A small masked image model, trained from scratch: encoder activation geglu, adamw at rate 0.0021.
Rows from block 10 of the encoder, named by matrix and row number. Rows with one number belong to one neuron. Each number is 128 + 24 x the weight over its row's rms, rounded and kept within 0 to 255. All counts start at 0. After the name is the row's rms in percent of the matrix's.
# gate: MLP gate (encoder.blocks.10.mlp.gate.weight, 512x192), inputs 144-167
# fc1: MLP up (encoder.blocks.10.mlp.fc1.weight, 512x192), inputs 144-167
# fc2: MLP down (encoder.blocks.10.mlp.fc2.weight, 192x512, transposed), outputs 144-167
gate.408 103 [165 115 122 132 141 139  71 107 104 100  88 127 142 129  72 105 129 153 136 103 141 170  94  90]
gate.409 104 [134 128 171 128 109 135 127  95  70 144 133 168 147 110 160 177 140 127 116 153 132 110 100 111]
gate.410 098 [118 125 125 149 150  98 135 133 119 190 131 140 103 126  83 132 117  75 150 156 134 130  99 101]
gate.411 101 [162 134 127 145 114  86 141 110 137 101 149 124 167 174  70 173 126  87 114  89 148 115 128 184]
gate.412 103 [138 101 127 111  89 145 117 130 112 122 124 105 128 103 108 115 116  83 110 110 116 118 112 132]
gate.413 099 [162  94 131 118 120 112 171  84 103 138  95 111 145 150 189 115 111 122 160 120 116 166 138 144]
gate.414 100 [138 139 144 153 152 131 113  95  76 111 112 140 122 125 121  95 138 114 111  95 153 104  74 146]
gate.415 100 [123 127 188 158 134 119 129 132 100  96 101 100 159 146 117 140 118 136 181 141 117 144 119 109]
gate.416 104 [152 131 155 117 132 145 167  79 132 127 137 140 177 122 131 156 113 132 159 121 124 119 132 121]
gate.417 115 [103 137 162 140 147 120 154 116 136 147 129 164 134  89  42 103 140 103 103 106 106  97 121 129]
gate.418 107 [ 91 152 173 124 109 115 138 174 140 123 126 104 107 157 108 141 136 143 139 140 158 100  82 130]
gate.419 100 [135  78  85 107  73 121 158 148 112 141 141 113 153 127 138 152 141 140 145 163 171 143 137 145]
gate.420 103 [106 117 122 131 122 118 116 139  83  89 125 124 104 132 138 133 104 150 160 122 140 140 113 104]
gate.421 097 [141 109 116  95 141 142 132 107 145 113 122 115  90 141 121 103 134 120 131 192 113 133  94  80]
gate.422 100 [ 62 145 142 118 119 139 132 170 145 129  82 108 136 127 150 133 117 127 164 154 102 132  83 119]
gate.423 093 [ 99 179 129 170 142 138 186 143 119  90 103 132 153 119 143 131 120 150 175 118 138 155 142 103]
gate.424 097 [135 146 106 130 161 131 121 135 144 151 165 159 131  96 124 108  88 129 157  86 124 152 132 120]
gate.425 107 [114 129  97  99 132 124 164 143  68 142 138 121 164 112  92 127 118  93 127 103 141 113 107 112]
fc1.408 095 [122 143 149 130 127  63 151 176 162 113 119 151 146 115 107 109 127  91 128 154 123 138 161 125]
fc1.409 096 [113 180 160 147 145 103 129  75 127 101 143  53 106 123 177 132 144 133 134 142 113 130 126 160]
fc1.410 109 [104 131 146 119 173 144 127 142 158 115 104 104 114 145 136 119 131 150 114 152 156  98 142 122]
fc1.411 100 [109 165 152 125 140 150  98 176 115 111 133  94 131 131 138 129 128 124 118 107 161 121 116 143]
fc1.412 081 [140 125 124 165 117  90 109 116 135 185  93 105 153  76 122  97 176 148 129 147 122 162  87 153]
fc1.413 102 [ 95 105 151 162 128 117 128 161 102 125 155 153 136 135 104 132 159 114 165 144 153  90 148 106]
fc1.414 075 [120 112 175 124 119 159 109 127 117  93 151  96 134 137 112 161 162 106 125 124 149 124 145 128]
fc1.415 114 [104 112 157 122 172 128 108 116 130 159 100 128 141 146 105 106 117 130 111 143 180  99 127  92]
fc1.416 110 [150 156 204 120  93 143 100  82 141 136 172 170 135 149 101 162 175 124 149 138 135 127  88 153]
fc1.417 125 [156 161 162 154 169 124 140 128 167 113 122 144 160 112  94 111 111 118 136 107 138 110 158  57]
fc1.418 097 [129 104 103  68 140 120 125 126 112 132 125 164  97 145 129 118 110 144 130 136 182 157 124 101]
fc1.419 080 [128 106 133 123 109  72 131 121 124 142 132 160 100 126  83  91 131  91 143 105 152 151 138 166]
fc1.420 105 [153 131 180 144 111 136 119 185 113 143 128 109 158 153 142 101 106 108 152 130 146 114 132 170]
fc1.421 097 [110 132 101  91 176 148 138 157 103 142 181 120 137 106 171 120 102 133 107  95  86 151 154 152]
fc1.422 108 [ 61 106 102 100 135 116 112 142 121  96  88 118  87 155 126 104 125 167  95 141 106 133 171 110]
fc1.423 111 [128 127 119  93 140 127 110 142  97 148 146  89 189 149 143 129 118 138 137 143 121 103  98 152]
fc1.424 096 [142 148 124 176 121 160  92 147 161 165 133 100 160 119 135 111 165 112 140 103  74 109 104  86]
fc1.425 093 [138 148 162  93 175  88  95 147 106  96 123 181 136 118  98  97 142 117 138 126 123 156 130 135]
fc2.408 105 [168 140 203 150 172 134 103 162 129 153 147 129 142 105 135  95 118 109  85 150 111 157 161 139]
fc2.409 103 [151 135 129 121 189 107 153 104 108 151 136 158 112 105 110 121 115 155  99 165 117 139  98 132]
fc2.410 100 [102 132 153 118 117  92 145 128 101 159  80 147  98 116 106 109 134  92 145 119 103 133 156 161]
fc2.411 102 [102 149 142 140 155 134  88  81 137 129 147 111 140  97 125 113 158 132 156 125 141 162  82 116]
fc2.412 078 [158  86 145 103 155  99  93 125 103 119 109 116 114 147 126  88 108 135 163 120 116 154 153 116]
fc2.413 092 [176 132 115 132 165  91 134 148 168 141  98  90 113 115 132  99 155  72 140  88 156 135 123  96]
fc2.414 079 [ 95 108 123 139 149 143 129 165  97 125 117 111 163 123 121 135 121 115 172 133  92 113  86 134]
fc2.415 109 [116 130 153 173 115  91 170 112 118  96 142 118 160 165 117 148 141 140 130 138 150 119 146 131]
fc2.416 101 [142  97 129 112 178  53 140 146 123 124 110 131  92 118 169 114 143 157 107 122 122 115 144 166]
fc2.417 115 [161 126 186 175 157 120  94 148 145 159 142 129 108 134 137 111 117 155 134 170 133 155 123 131]
fc2.418 101 [124 139 151 134 171 131 136 172 111 159 122 136 140 147 138 123 183 142  80  79 110 154 154 132]
fc2.419 090 [141 145 103 136 140 136  86 118 120 130  91 111 171 143 123  90  77 128 125 111 145 111  89 111]
fc2.420 100 [138 130 107 146  85 109 123 102 115  83 125 167 118 137 121 122 134 159 144  73 195 137 114 126]
fc2.421 099 [120 118  52  96 145 134 101 137  92 108 143 108 162  84 141 101 110 143  69 151 125 125 129  61]
fc2.422 106 [157 128 164 155 128 119 139 111 155 102 106 134 129  88 107 130 148 151  97 128 125 163 127 114]
fc2.423 091 [153 132  90  98 103 119 166  98 118 129 127 148 124 156 142 145 104 152 147 169 146 117 134 140]
fc2.424 101 [123 135 103 111 144 197 100 140 131 178 131 154 106 115 100 147 108 128 102 130 127 122 105  94]
fc2.425 099 [107 151 132 143 106 100 157  95 131 105 115 118  81 153 125 117 123 169 157 112  91 150 123 126]