Weights of a small masked image model: 22.8 epochs.
Rows from block 3 of the encoder of a small masked image model, named by matrix and row number. Rows with one number belong to one neuron. Each number is 500 + 40 x the weight over its row's rms, rounded and kept within 0 to 999. All counts start at 0. Numbers have three digits each. After the name is the row's rms in percent of the matrix's.
After each neuron's rows are labels from the 100 images, of 14976, where the neuron reaches its largest size: "strongest on" is what is common among them. Only what is clearly more common there than usual is listed. The data: telescope images of galaxies (Galaxy Zoo DECaLS).
# gate: MLP gate (encoder.blocks.3.mlp.gate.weight, 512x192), inputs 128-191
# fc1: MLP up (encoder.blocks.3.mlp.fc1.weight, 512x192), inputs 128-191
# fc2: MLP down (encoder.blocks.3.mlp.fc2.weight, 192x512, transposed), outputs 128-191

gate.134 099:506527524430534537490535497489504529485423529497487471519454502550465447444509497560496557471508534450438531453585431514454510445489495531546468540519503482499481500486465508485512474500440510
fc1.134 094:486456502503466548494475529467476437419473492433483479535458498394461478462504489488477523470569519544513511584546536510495504485506479518492491522430519545449545520514527510555529529425481534
fc2.134 099:494529518564567458505551498464503506536516467465509517436538558547483460499574527463462481478517440518445496488504554550414509511463496494428553488467493509530480453485478467508599468552543561
strongest on: shape: featured or disk; edge-on disk: no; spiral arms: yes

gate.130 098:465484504424452487433470499421473442518441495526562518449519516477529498499492465468478488505434511556451497498573414459496525483477491556560530454547471508491459557497456517555505466462447436
fc1.130 102:474529476514551534452468499507589405505510515455530519542517467445512466493459483482534521567480464504456461509538436465481516430543429495560486550483407484526493562505471541515495464518471515
fc2.130 101:581548503581570454556508524590486538484620549433489484458588586499503554505502523526538420552514467486586487581434525430511499473580508502479469515509545487518491470474480426484523517416545520
strongest on: edge-on disk: no

gate.390 106:487542516513521509516582418483546554460410519476417462508508518481485515447482487515481449438518442415563522483494432525487462449430529466469531493523465519511543512503415533452497525503462458
fc1.390 100:501457469491567479512505482493462509512487500496559491495487537573445445511502428473493453511467537489441554427526430514513540537549572578523544501543518466540515495531543501522486486417448489
fc2.390 093:552579505478449500457493491472480495422416553481503431507586495505514502477473497518530524529496416520527525479530450552535566496492492526532445453486516496481508506449543460559430438480484508
strongest on: edge-on disk: yes

gate.280 092:426475611506470521481518529496535520454423430533488417487434473478520528414517478566531519493512476468537490489551433521492461506470458466468488455521588533479509504514462495498493483456539458
fc1.280 086:460496468464519468475489565538459465522525508498459564556441551554499563546506509494440537418517506442508544490536481465451449479474492481463467586535533518492514436475566457536531470443515588
fc2.280 071:533469504529492470512532467598505554511436439477493476552509530460439531449490568382561473538440492438534503495540533501434507547485493466512455514475515487537556512506470426553579522505477498
strongest on: shape: star or artifact

gate.95 103:439469539552449533500506429491465445454478456480506478499523481500525455467432528470480502570440487467523451558577502475467519524483510539546492530513578498513517500439518510514516447482454449
fc1.95 106:477426449501560456459481535454548501440489568519544526520463464423438517480570606488425480532549529473429508501519544511486494482510500461501584495578504510491521473549547491513565466494564471
fc2.95 109:471475523537505533477468431550528532545411510561504500564504494501468453455556458503473518498514563441472502514497453522529455473513490486485473539484500517489560538519499519449448481545547530
strongest on: bar: no

gate.104 087:509472442530537563465543488424481529488497570528486471494528455535470516459537548461542461490499501476431470516510483504461487464527444478463526491463572511532559477440449462494451548487509537
fc1.104 093:451421541507566492464446486486545487468555501532475440531530455534507557499527503535513484493364505499477499490506481484531549444489533539560491561601512440505554477553509553499539490437482478
fc2.104 096:522569531469528546512496455442532458465586514483507483461456454488510477523512486505486476519511442579468494526539519511565472469478528532478501503504507569503481512447457566441514481526515484
strongest on: edge-on disk: no

gate.461 100:491520519432462555527538492473492395517496532492529505502479481533472479469504506510454503512551509512477461528462421519477540488569536466483570467466481460508434455531448571487485528544490497
fc1.461 105:455461480454501515437533475500540518501546475522502517505448447518490475488501435483487456496595546447474533501522526535502425527508461426536508548527553603505457466492550541550586531481500492
fc2.461 104:501495508526533507460505562462485544500543529487511507522484475520533569487521456541514484497493558522505472462506475459554454499525471420515540468420375502503520546509427562451546483532565542
strongest on: roundness: cigar-shaped

gate.368 107:474553508483533484490524486484452459518484509494503433509558491460563420410506483522443464447507587492498518441473435567527524474558485531473463500482525448580466454476495535525508419549467503
fc1.368 114:492554525479522522510393535482491523495476512475453510475472464463524570504555569480479527510469476541610532601504541452491569479479466519447475421526558443418553501507431525606439573494471493
fc2.368 108:485580550454470568546494410511484551432440508526588520580429475497548463482505444534529537497514504455466510470441548470485515563504492523548421570497508503503540518467445490467410493465531570
strongest on: shape: featured or disk; edge-on disk: no; spiral arms: yes

gate.254 103:546534449467430517425518482506496511551466526449567485566477508509564516525468433468450479445519542541412448465509469449512436466505540539535536520515470507540390540459501474460567519443506511
fc1.254 102:498488538498523479477495556572496557515476484512493497458452562496486439522454493482418531471510520502378388544440540528507529514593471502499512532438513505569406576487506471491553495475459504
fc2.254 095:555545545521514466569528436518492580535525516542515469532456438527502524491605407517551451529463429495546545502495466567481575554441515458445450478521578545445523529518515515503515505452545535
strongest on: shape: featured or disk; edge-on disk: yes

gate.268 096:470533545441553498519535503486510467427471475448470500508493461455436420471590533446479495523453495527535452543501522565479595460504510556463528491496590501463524534502532561436391557477519531
fc1.268 102:474591480503526529503533465476464572480509531433574450491509517476536450512469515504536476479442462534520516506492477472487421441481529522513519459499490483548519440431538528450442498499527519
fc2.268 100:457505467515520501462502485531486493492466465483494532554482457484485515530552513507554549524487474477474447539520458454489445501475523523548544547495521469543528502581495453489480511502463513
strongest on: edge-on disk: no; bar: no

gate.150 094:452529517497483593482547557505515459478517488447558555511415560553490459484497537490453452468534490492420395503550563500538479480491518520446483463486497477488469454533417474533563463464502533
fc1.150 096:519510481484581464571524493517494493492532487494483517493475515437444482471524462565536504467477541470600542592445547460504529495511454475547505504552582486407521463495512540497433556556490536
fc2.150 097:564473474519441563459540590514492478512488446557547502487511488546505502494503516458484469504470529507603533528550510470442447514513516508444525470482517544473443470482457512533551560547516472
strongest on: edge-on disk: yes; roundness: cigar-shaped

gate.301 103:481457477504429495499558398509518551511510502505538510590489527554490434502520477482517499555544486511478486436527477567546523491462499537533526485522475503481502472516465562455440526472577447
fc1.301 108:411489526452503486456481481532463514553514469426507469540443489525467471467492430545547446469559504477553485506479447495513488549412516533470421483539494510441495517482518502486459557472526515
fc2.301 109:534543495537521446542496541499506496513514485460448464475514436458535440508508497557495553500499426512556603496568477486499505480529541467518510474486491475530517497521587509516637510531496451
strongest on: shape: star or artifact

gate.98 092:470534514475457528452578516528514525508441503463504463544480484490500480443511448497517535516463425511541564532541435469467489532446508457528448511504455547489512478444476510494525562486535439
fc1.98 084:420415535530570459487503535455504575510498572505540501474505530460599444510487457530497490424518541458552455508538427440494478496459557474530529495539506481561458591522494470451523488532555478
fc2.98 077:488457468455538442485498546536547542521512515517451450495538480384482520546513540497434548447544528541473488461582519547573407467508491496479524488465526554530483437513489525486507407491581506
strongest on: shape: star or artifact

gate.374 105:477515547506551490471470474543539489456484496440499379445461512505504483513528419517460479525499509469543513538510416520539502475495500494547422507501504509532453493489495558522507563540523491
fc1.374 104:482479538528530552497542585519502512555560426503561613484487510467515512493430580529465489435569505554535514403520545453502452489500499437504555453505465524504525489514557550416515522469513557
fc2.374 117:473451532505451430443427502428493495547493506557407495507585453555518504464563528539549590475531476555563607474517480433483479472519533466576483528485462555454501553545543527517546453474522479
strongest on: bar: no

gate.458 095:450472478554587430445493518575484475476527510551531517534521452530492532484566490452490553524471518425495536486473484394466527496482516519492519530566423506491524460517534494503542519501487437
fc1.458 101:521514424542511469496451594540579467472506505506437495553465482433517465499511508489416575478566544398566498512481521437490465504440489525450546571474449530469539534533468526526486501463509569
fc2.458 105:540516454513504530515545484523517530495592502436498467388551480515511547566463498526474483440522474558520463505475571468481542526488558518502438519473504468479475513472511434575449461508570437
strongest on: edge-on disk: no; spiral arms: yes

gate.35 104:499620480470453505539564480511514482472450529517517472525516529560514498457531396530460460483526534484498520469466455508498503491512478478438513509514499540504434513526508550520430530487502538
fc1.35 095:555528540473437480530471553519557529505546470512555446511479534437436538537557483598501494491535545429543465537507509525484535521492468503491482510488555500548501472449489505460544569503553482
fc2.35 096:494477515521500510483498483423506561519477458577459500596513500482454489558484425496526571541509560501470522458487503501493540502443494471553581510428486551522513469511458457507452515532508494
strongest on: shape: star or artifact

gate.127 104:477570524471432503452482496515528495538450491504595526513562496465469501512542551495490460535531542493453444485481516415491524465439554518483484510434497510528536484490472565500479545477541527
fc1.127 109:520512539495512519441512479510461461455474530460564520519547497546471547485497518463474468517606497492478515446472507466462501474461599498534434534535480498512455453535482556496534475441551514
fc2.127 118:491494501471560502552433476540540526470548495527395496554474536482524510475529513519498484541474503506584511509494526501495438483496436540513492481535444461551528478574506474406484523488430527
strongest on: spiral arms: yes

gate.367 101:568560480516444507512501502428456513526476498537551440468522525532479558484470451477612515525429506513536521538565438499514538552468530493545523446453485493527441488448492497556542478508416491
fc1.367 111:433479508564507496515495457475558471575548542460505494488417458438538610501503544535564437478457478539511566493465548530551501467460554482458541507583505512522507530528531508492481524471554539
fc2.367 107:506497502473479518479535484509502545525453500483468465497594546548531522474519496501504481526460436481480483550474481434507526468545509461557496501499464500480512517458467413526492448533510456
strongest on: edge-on disk: yes; roundness: cigar-shaped

gate.507 096:489502550459529444473525566520526506483451502529447557494480459508499537459539455499445491409494487496493405486460536527507542469506487498523474527560552578504484547546470502530486520420509415
fc1.507 102:477435525483514497500571531524497553554498478507492491562558582465480528417452458465431498554519543499468518575526450472487442477459522527459445479466485510537518433466486507459504486479459477
fc2.507 088:454506582494521552536562462526516501473523477536588460451494454489482490471537488505451498507496579428522458567563488529466516519533449462439519528490495469535516510514502523545541492527545472
strongest on: roundness: round

gate.84 097:484467494519532497547519479539463454490465514515537512572506502542537461428485509544502517471493524417554511487475441443491515576457502487543421497516472563507466488476512534487509502549562525
fc1.84 091:460458486535486553585521514478511497485477547492508502480572439536552503472464487485423566544490519527462464531476549449491439440575502514570515469470447486558496494474482571482451546559520470
fc2.84 085:530515480430486579457472573483505473505530502505450559533542518504579423568481545545466501530484545543501547530511536456540486426533467431420577468477510495513483419464470511514527540528463510
strongest on: bulge size: small

gate.351 101:482474601499500441498494441435542480531489532532444502498438546481539572484420559545514480516487490514599396558480440529410530505483422475484503488494508588474502433494515488520497485507515428
fc1.351 104:554490496500518494552552478485501448544520546477537501499484524413518486509446536480517449510507477534478393428537503501483492584551464553503451500534534561462464496519508450477453580512556516
fc2.351 101:514402455491558465473576514420481475529455429487453561507542467536446490528462519452506485529494511539494482546443538484480623483476416423452513478454534537416494447482480497478550522510538496
strongest on: shape: featured or disk; edge-on disk: no; spiral arms: yes

gate.210 086:503485441494486508509523556544521546395462443465556457476492483518511528550446456508481542395516511523538454475496419563491453586524535498457470488528426500547478531446460495500531487482456506
fc1.210 110:489552516517544471528478411552524550526532492460479484514474507542510527536533535536545490639455481473528507517546475495531513448545483498506461539471551519473533543512570565541465496484487492
fc2.210 102:485568532466487532494531500465520457470479510462555529528484507514506435464505490550491532440471460495503452465569439471486537534476494474525457514517468463492544425475394535494455456521440482
strongest on: edge-on disk: no; spiral arms: yes

gate.453 104:418589532519553509473481531455560452483460472434542530505475463506547489414459507508522481498501499437547523523518446540399442542460496493450479517556495513431528493528545544568492490494450475
fc1.453 092:459534547434535534522553471471572507534501440483517495509467489539599471513520534490491527490472497482587556524464456475458484504511574524558549466491498482498514532493523473606464465490485484
fc2.453 096:417554560554507450518507538484484500551483501502507533493536535457530485485533485511538479525434489492537468508437518573494520484407426551396469494493566519485573510529515504497492549528492533
strongest on: edge-on disk: no; spiral arms: yes

gate.467 106:475489567493481596405503598482496534481470503547480449510426480505459528457494512524430470477557517490480410527558466471472476487499464477498405496513479543468536523492440539470589444513463485
fc1.467 101:506486469482506504474463468471511512524519487552514573471462406500514589504474569445447472518533562577433459510522451457515519563501477527535572411446548555493537487498482577602457522478464581
fc2.467 112:509523573453507487513534447528477444476478450493577499568476493485494471502496420527514480461553397519536460445498498510455507516547502497490429512501499541475435494438489477527537450558512509
strongest on: edge-on disk: yes

gate.226 104:475545513542523536440452462522487548525512520456498470428473528492556535462507486557456439480489476492529429476585442464454511537522435467488473488566457568502524567473489513459507531529470609
fc1.226 093:506582473492471477577435489486453465506512501495538492515544585509449487507511501511460492499489434452542388541561582550505520468434485508480446518477435479503489546446560465448490526522516506
fc2.226 105:513468504588435635518495518531453488518571533448496528498458480454548547500504515508511501466423405485461487536433465490536487535490578522527477543509496504415519437504467482486425551457512520
strongest on: bulge size: small

gate.366 094:548491498507483535506516551543479486477488497469528471461480475485573478544468531590526538535549470467473498494464413551531504504512530491469412511526518521573463517533472488488539498462411484
fc1.366 106:542506426475506489515509434468504454554509465458455533506459521446423510534556535555545527517542578425501502482410492513462483458505429410502514533514464460543514501443469426534588544503513463
fc2.366 109:494433510510520465485476462477509609476604505468523550509461521451553505498477498430463477491443551501441595516502487433497469474524505528545467472478472510553502446469500577494398474469480582
strongest on: roundness: cigar-shaped

gate.363 104:450530526466451500494501515475496449511456513516477580465480525528509489500483467466534470542505484508562506463526438445497474422444525476512462497486435508465548439496500516451513531531458498
fc1.363 101:531505487509522475507494457504438498494479502471450465499532483520433552484457479524440465549565449512490473515450489488480519450503492489563485528463520464540478485514536523518537516519512486
fc2.363 106:554481475447532474517517569457529560497490482582478499480526454508470425478518486494490447483549464451495449453490553500501456501462584481453496466545479537523493512486458513505504463507533446
strongest on: bar: no

gate.164 107:431512529518528562563475545558517546499478506481473526474519519500538514429533528455500524507469450452562471571621476415500511457471470534483462504485416473522515491482532499537448517508482476
fc1.164 108:493515500436437447510539508469443480569474485563495500528512513556430454450475475525413539480538462588489508434452517535463483538504487438429502488500523557447468545495460547535495533451477461
fc2.164 116:498458448494493501523512538455535494541462522572402507497578435513503512471484563483537527469516469567497475520522530447488475476467522525551532475476519576460522556524471455522533466380475440
strongest on: edge-on disk: no; spiral arms: yes

gate.110 102:485492519475508589493511435493546479510471478460511425427527452487521490477534446551561456450535432436497473487517495461455490489509462439487503512516454594534518469487474512572517463563446466
fc1.110 105:590540437519435490520497479524518491516514468516489485521506465507539516515454594530521505550524449586459422501483551513523473536470498472490501458504483525501571480384519491540500466506455556
fc2.110 108:519419478560548370493421541507531540506474457508504535450550439504478482576458489424449459569451459464523506505510560499497522457450536461586470465490572468472472527480558484508466512505493528
strongest on: spiral arms: yes

gate.493 096:580464533455502597445544481476503558495517528579562504515512443524490478522452502501449548413510536586466493519545518566494494515501515499487505464447503570566534544572483499428505486548501471
fc1.493 105:507546526563532494522520500436435496506508499490433517466506407458480466507530579558572492559546476389496508488506555493609532497536490525474468554463500526553517544490487373438483512484552470
fc2.493 099:424511509539570551516508491471440479467544487481455494402552482513512512556459487558521517442446474571490486509529511507420540424526549505530453540486513489405485487519560501506548513516477504
strongest on: edge-on disk: yes; roundness: cigar-shaped

gate.236 092:510475527526456510534477520469518444505495517497452512550473500486482509447465442558591584498521420514545427525487546415494527527520468456450542506526463531445478464512474463436469498566537512
fc1.236 101:462553535426510466544497604473530521495527479478389584589467552455545471486540517494523539519548574476524573487480507469519500480548425512432486450492562522504540476532532556482507551469522528
fc2.236 111:511524485541464532502468409503514562487478505437515475444449434415548584462501519463476468508445545571529486522539389517487477574490443441522537483449478537473446547495532494512469477473498488
strongest on: edge-on disk: no; spiral arms: yes

gate.441 105:444575497472530480496497538486475468423476433481510431496495530512487493435468504546490476511491520518501519496555457497497529500533451510521446443487478437527476539591487573491529467502514522
fc1.441 100:466440513545384506511524466537480492484460482525472560511552512506521518485479518477483553511425492493537433472507520507507499514506525481501462535530486528493511533514520456516456485491483435
fc2.441 102:471469523530492511535517449536504537531540508506553463507471492514512478486501440469489533417460460504532485569530526538485505516569542507444416467457535464505415476446438506537476577489521510
strongest on: edge-on disk: no; spiral arms: yes

gate.62 102:473478537504507473504549514372557487524476551519453530440509530489520566500526476437529511528471524495542576564524472514465460504470454536509447491459540562498579441452501473442504465493455453
fc1.62 100:364528565497506524468533524521451474476440490451525487505495454467575478494507541524482493464586590490536533492527531466546497449491460490526458504528540426498516538469513510442469513482492532
fc2.62 106:423470507510505480457474446494500481571500475552465497532549488536445491537511522553474512521499470513526464543521573533508477487507543468538457533497451501468485469567550550541552530521544481
strongest on: shape: star or artifact

gate.466 095:518511529467525446503503546455517488503491499488445474495446482538508426448496477521446542454535525483532465497545491462489478489424406483484479481563490518506480468494493489441532532529546503
fc1.466 088:487553460520480546533552506516498526527453503500447496457512469497538498539514553456445493420506479562523511506535507492485516541416487460480515500452498519522438482591440523440545474494543520
fc2.466 088:574481547592476556481435460420492562447521492518563459476529482512475428475504496503473476475508476552502484528525538512553484489544522524507501502484367491518493547526540424527500495470491527
strongest on: edge-on disk: yes; roundness: cigar-shaped

gate.50 099:467524479575490508557587462503480426453480478496514449520530481532496537489451477526539567534507392483518475612513510508474496533483503484441462516521558476443480555494511419521495474548513460
fc1.50 103:538448519482462427522478495537559415455442496481533515634379426576430484552503503477544489559557480526535439439496498469544467486475534550500500568543485501502490492443515475495423496457530543
fc2.50 113:501517492414463548462555541506537546507428433463503514510483477576474440502432480458502486429455536537459514485506508448442557482496454497454513452499464542473492532468465563544502470539544566
strongest on: bar: no

gate.318 095:447470480428468586465528490501507510500435487469504394496491500473495487484540473582516452500529442495530490538538458473448447497479495542474501487543525532465459470468469484524552527507531487
fc1.318 081:530452494554443495485476537475537493507511400421457540426481485571510481470464564512527500435488555469495452502485514507467464568478433578519517486591510529540433509506503558470412442500510483
fc2.318 084:464451438474522434544502441500471516450539538503463478505483500529558497534508539534498465516456476548490531485482503503508507436475477482526534473523529437482480548436567491458539516434450543
strongest on: spiral arms: yes

gate.449 097:446545544502459562433534516510524589512498499496528375492503510552547527471560446546435509401530494480457446448513458578468502489448499508483460456535519497501495494469440521426550440548423490
fc1.449 094:438515549512463497491490501549471533542459520573544518507482478579468478503556459564454526379539546517451462486468538529498455479517579515487474530433443476405437505471413562428489478557459479
fc2.449 095:501571507546495515498546489535497518472483499439591505488519430529516537538504429463446501501502483458416463491455470622484571525522479485532461418491511508471516511398458518503545501493545551
strongest on: shape: featured or disk; edge-on disk: yes; spiral winding: tight

gate.59 095:511498486492508568556532520440507468445437461495520553524410520461473542522521476496497502366582490548527500486519475541517467561471506515504471403438540521494489498543486571487465556535480520
fc1.59 107:511557504533497496524506533571429499540527488506506500470514578477465475511504558466523523553412488514489475570490518497551574446534511454498484444534456476435414489497486433470490494581511520
fc2.59 099:495508526503552496530535451542451441494482504581506490504480516549493504528524469554486500445513502363480473519493466475427474491576524414473508520536462472476575524517469419460547490582501497
strongest on: edge-on disk: no; shape: featured or disk; spiral arms: yes

gate.399 105:487506479449482559518485545459508526487499470483561499539454491494438486465531528482529475562486509511521489488551440507457447485502460557471586494451565535574523458523491545518437532520492511
fc1.399 119:535450510451514507521473489491560609497503521432523506500563478525447489500518506445458482570479544564505475479509462500434567443466566562523556456506480490503534484498473534511506528484469545
fc2.399 120:530487459469448518470468536529481476478502488471505519437522508549540495533533503477440548511557524495486515514473429372541552523541474524522474515487462438511522514524429572467468456551445491
strongest on: shape: star or artifact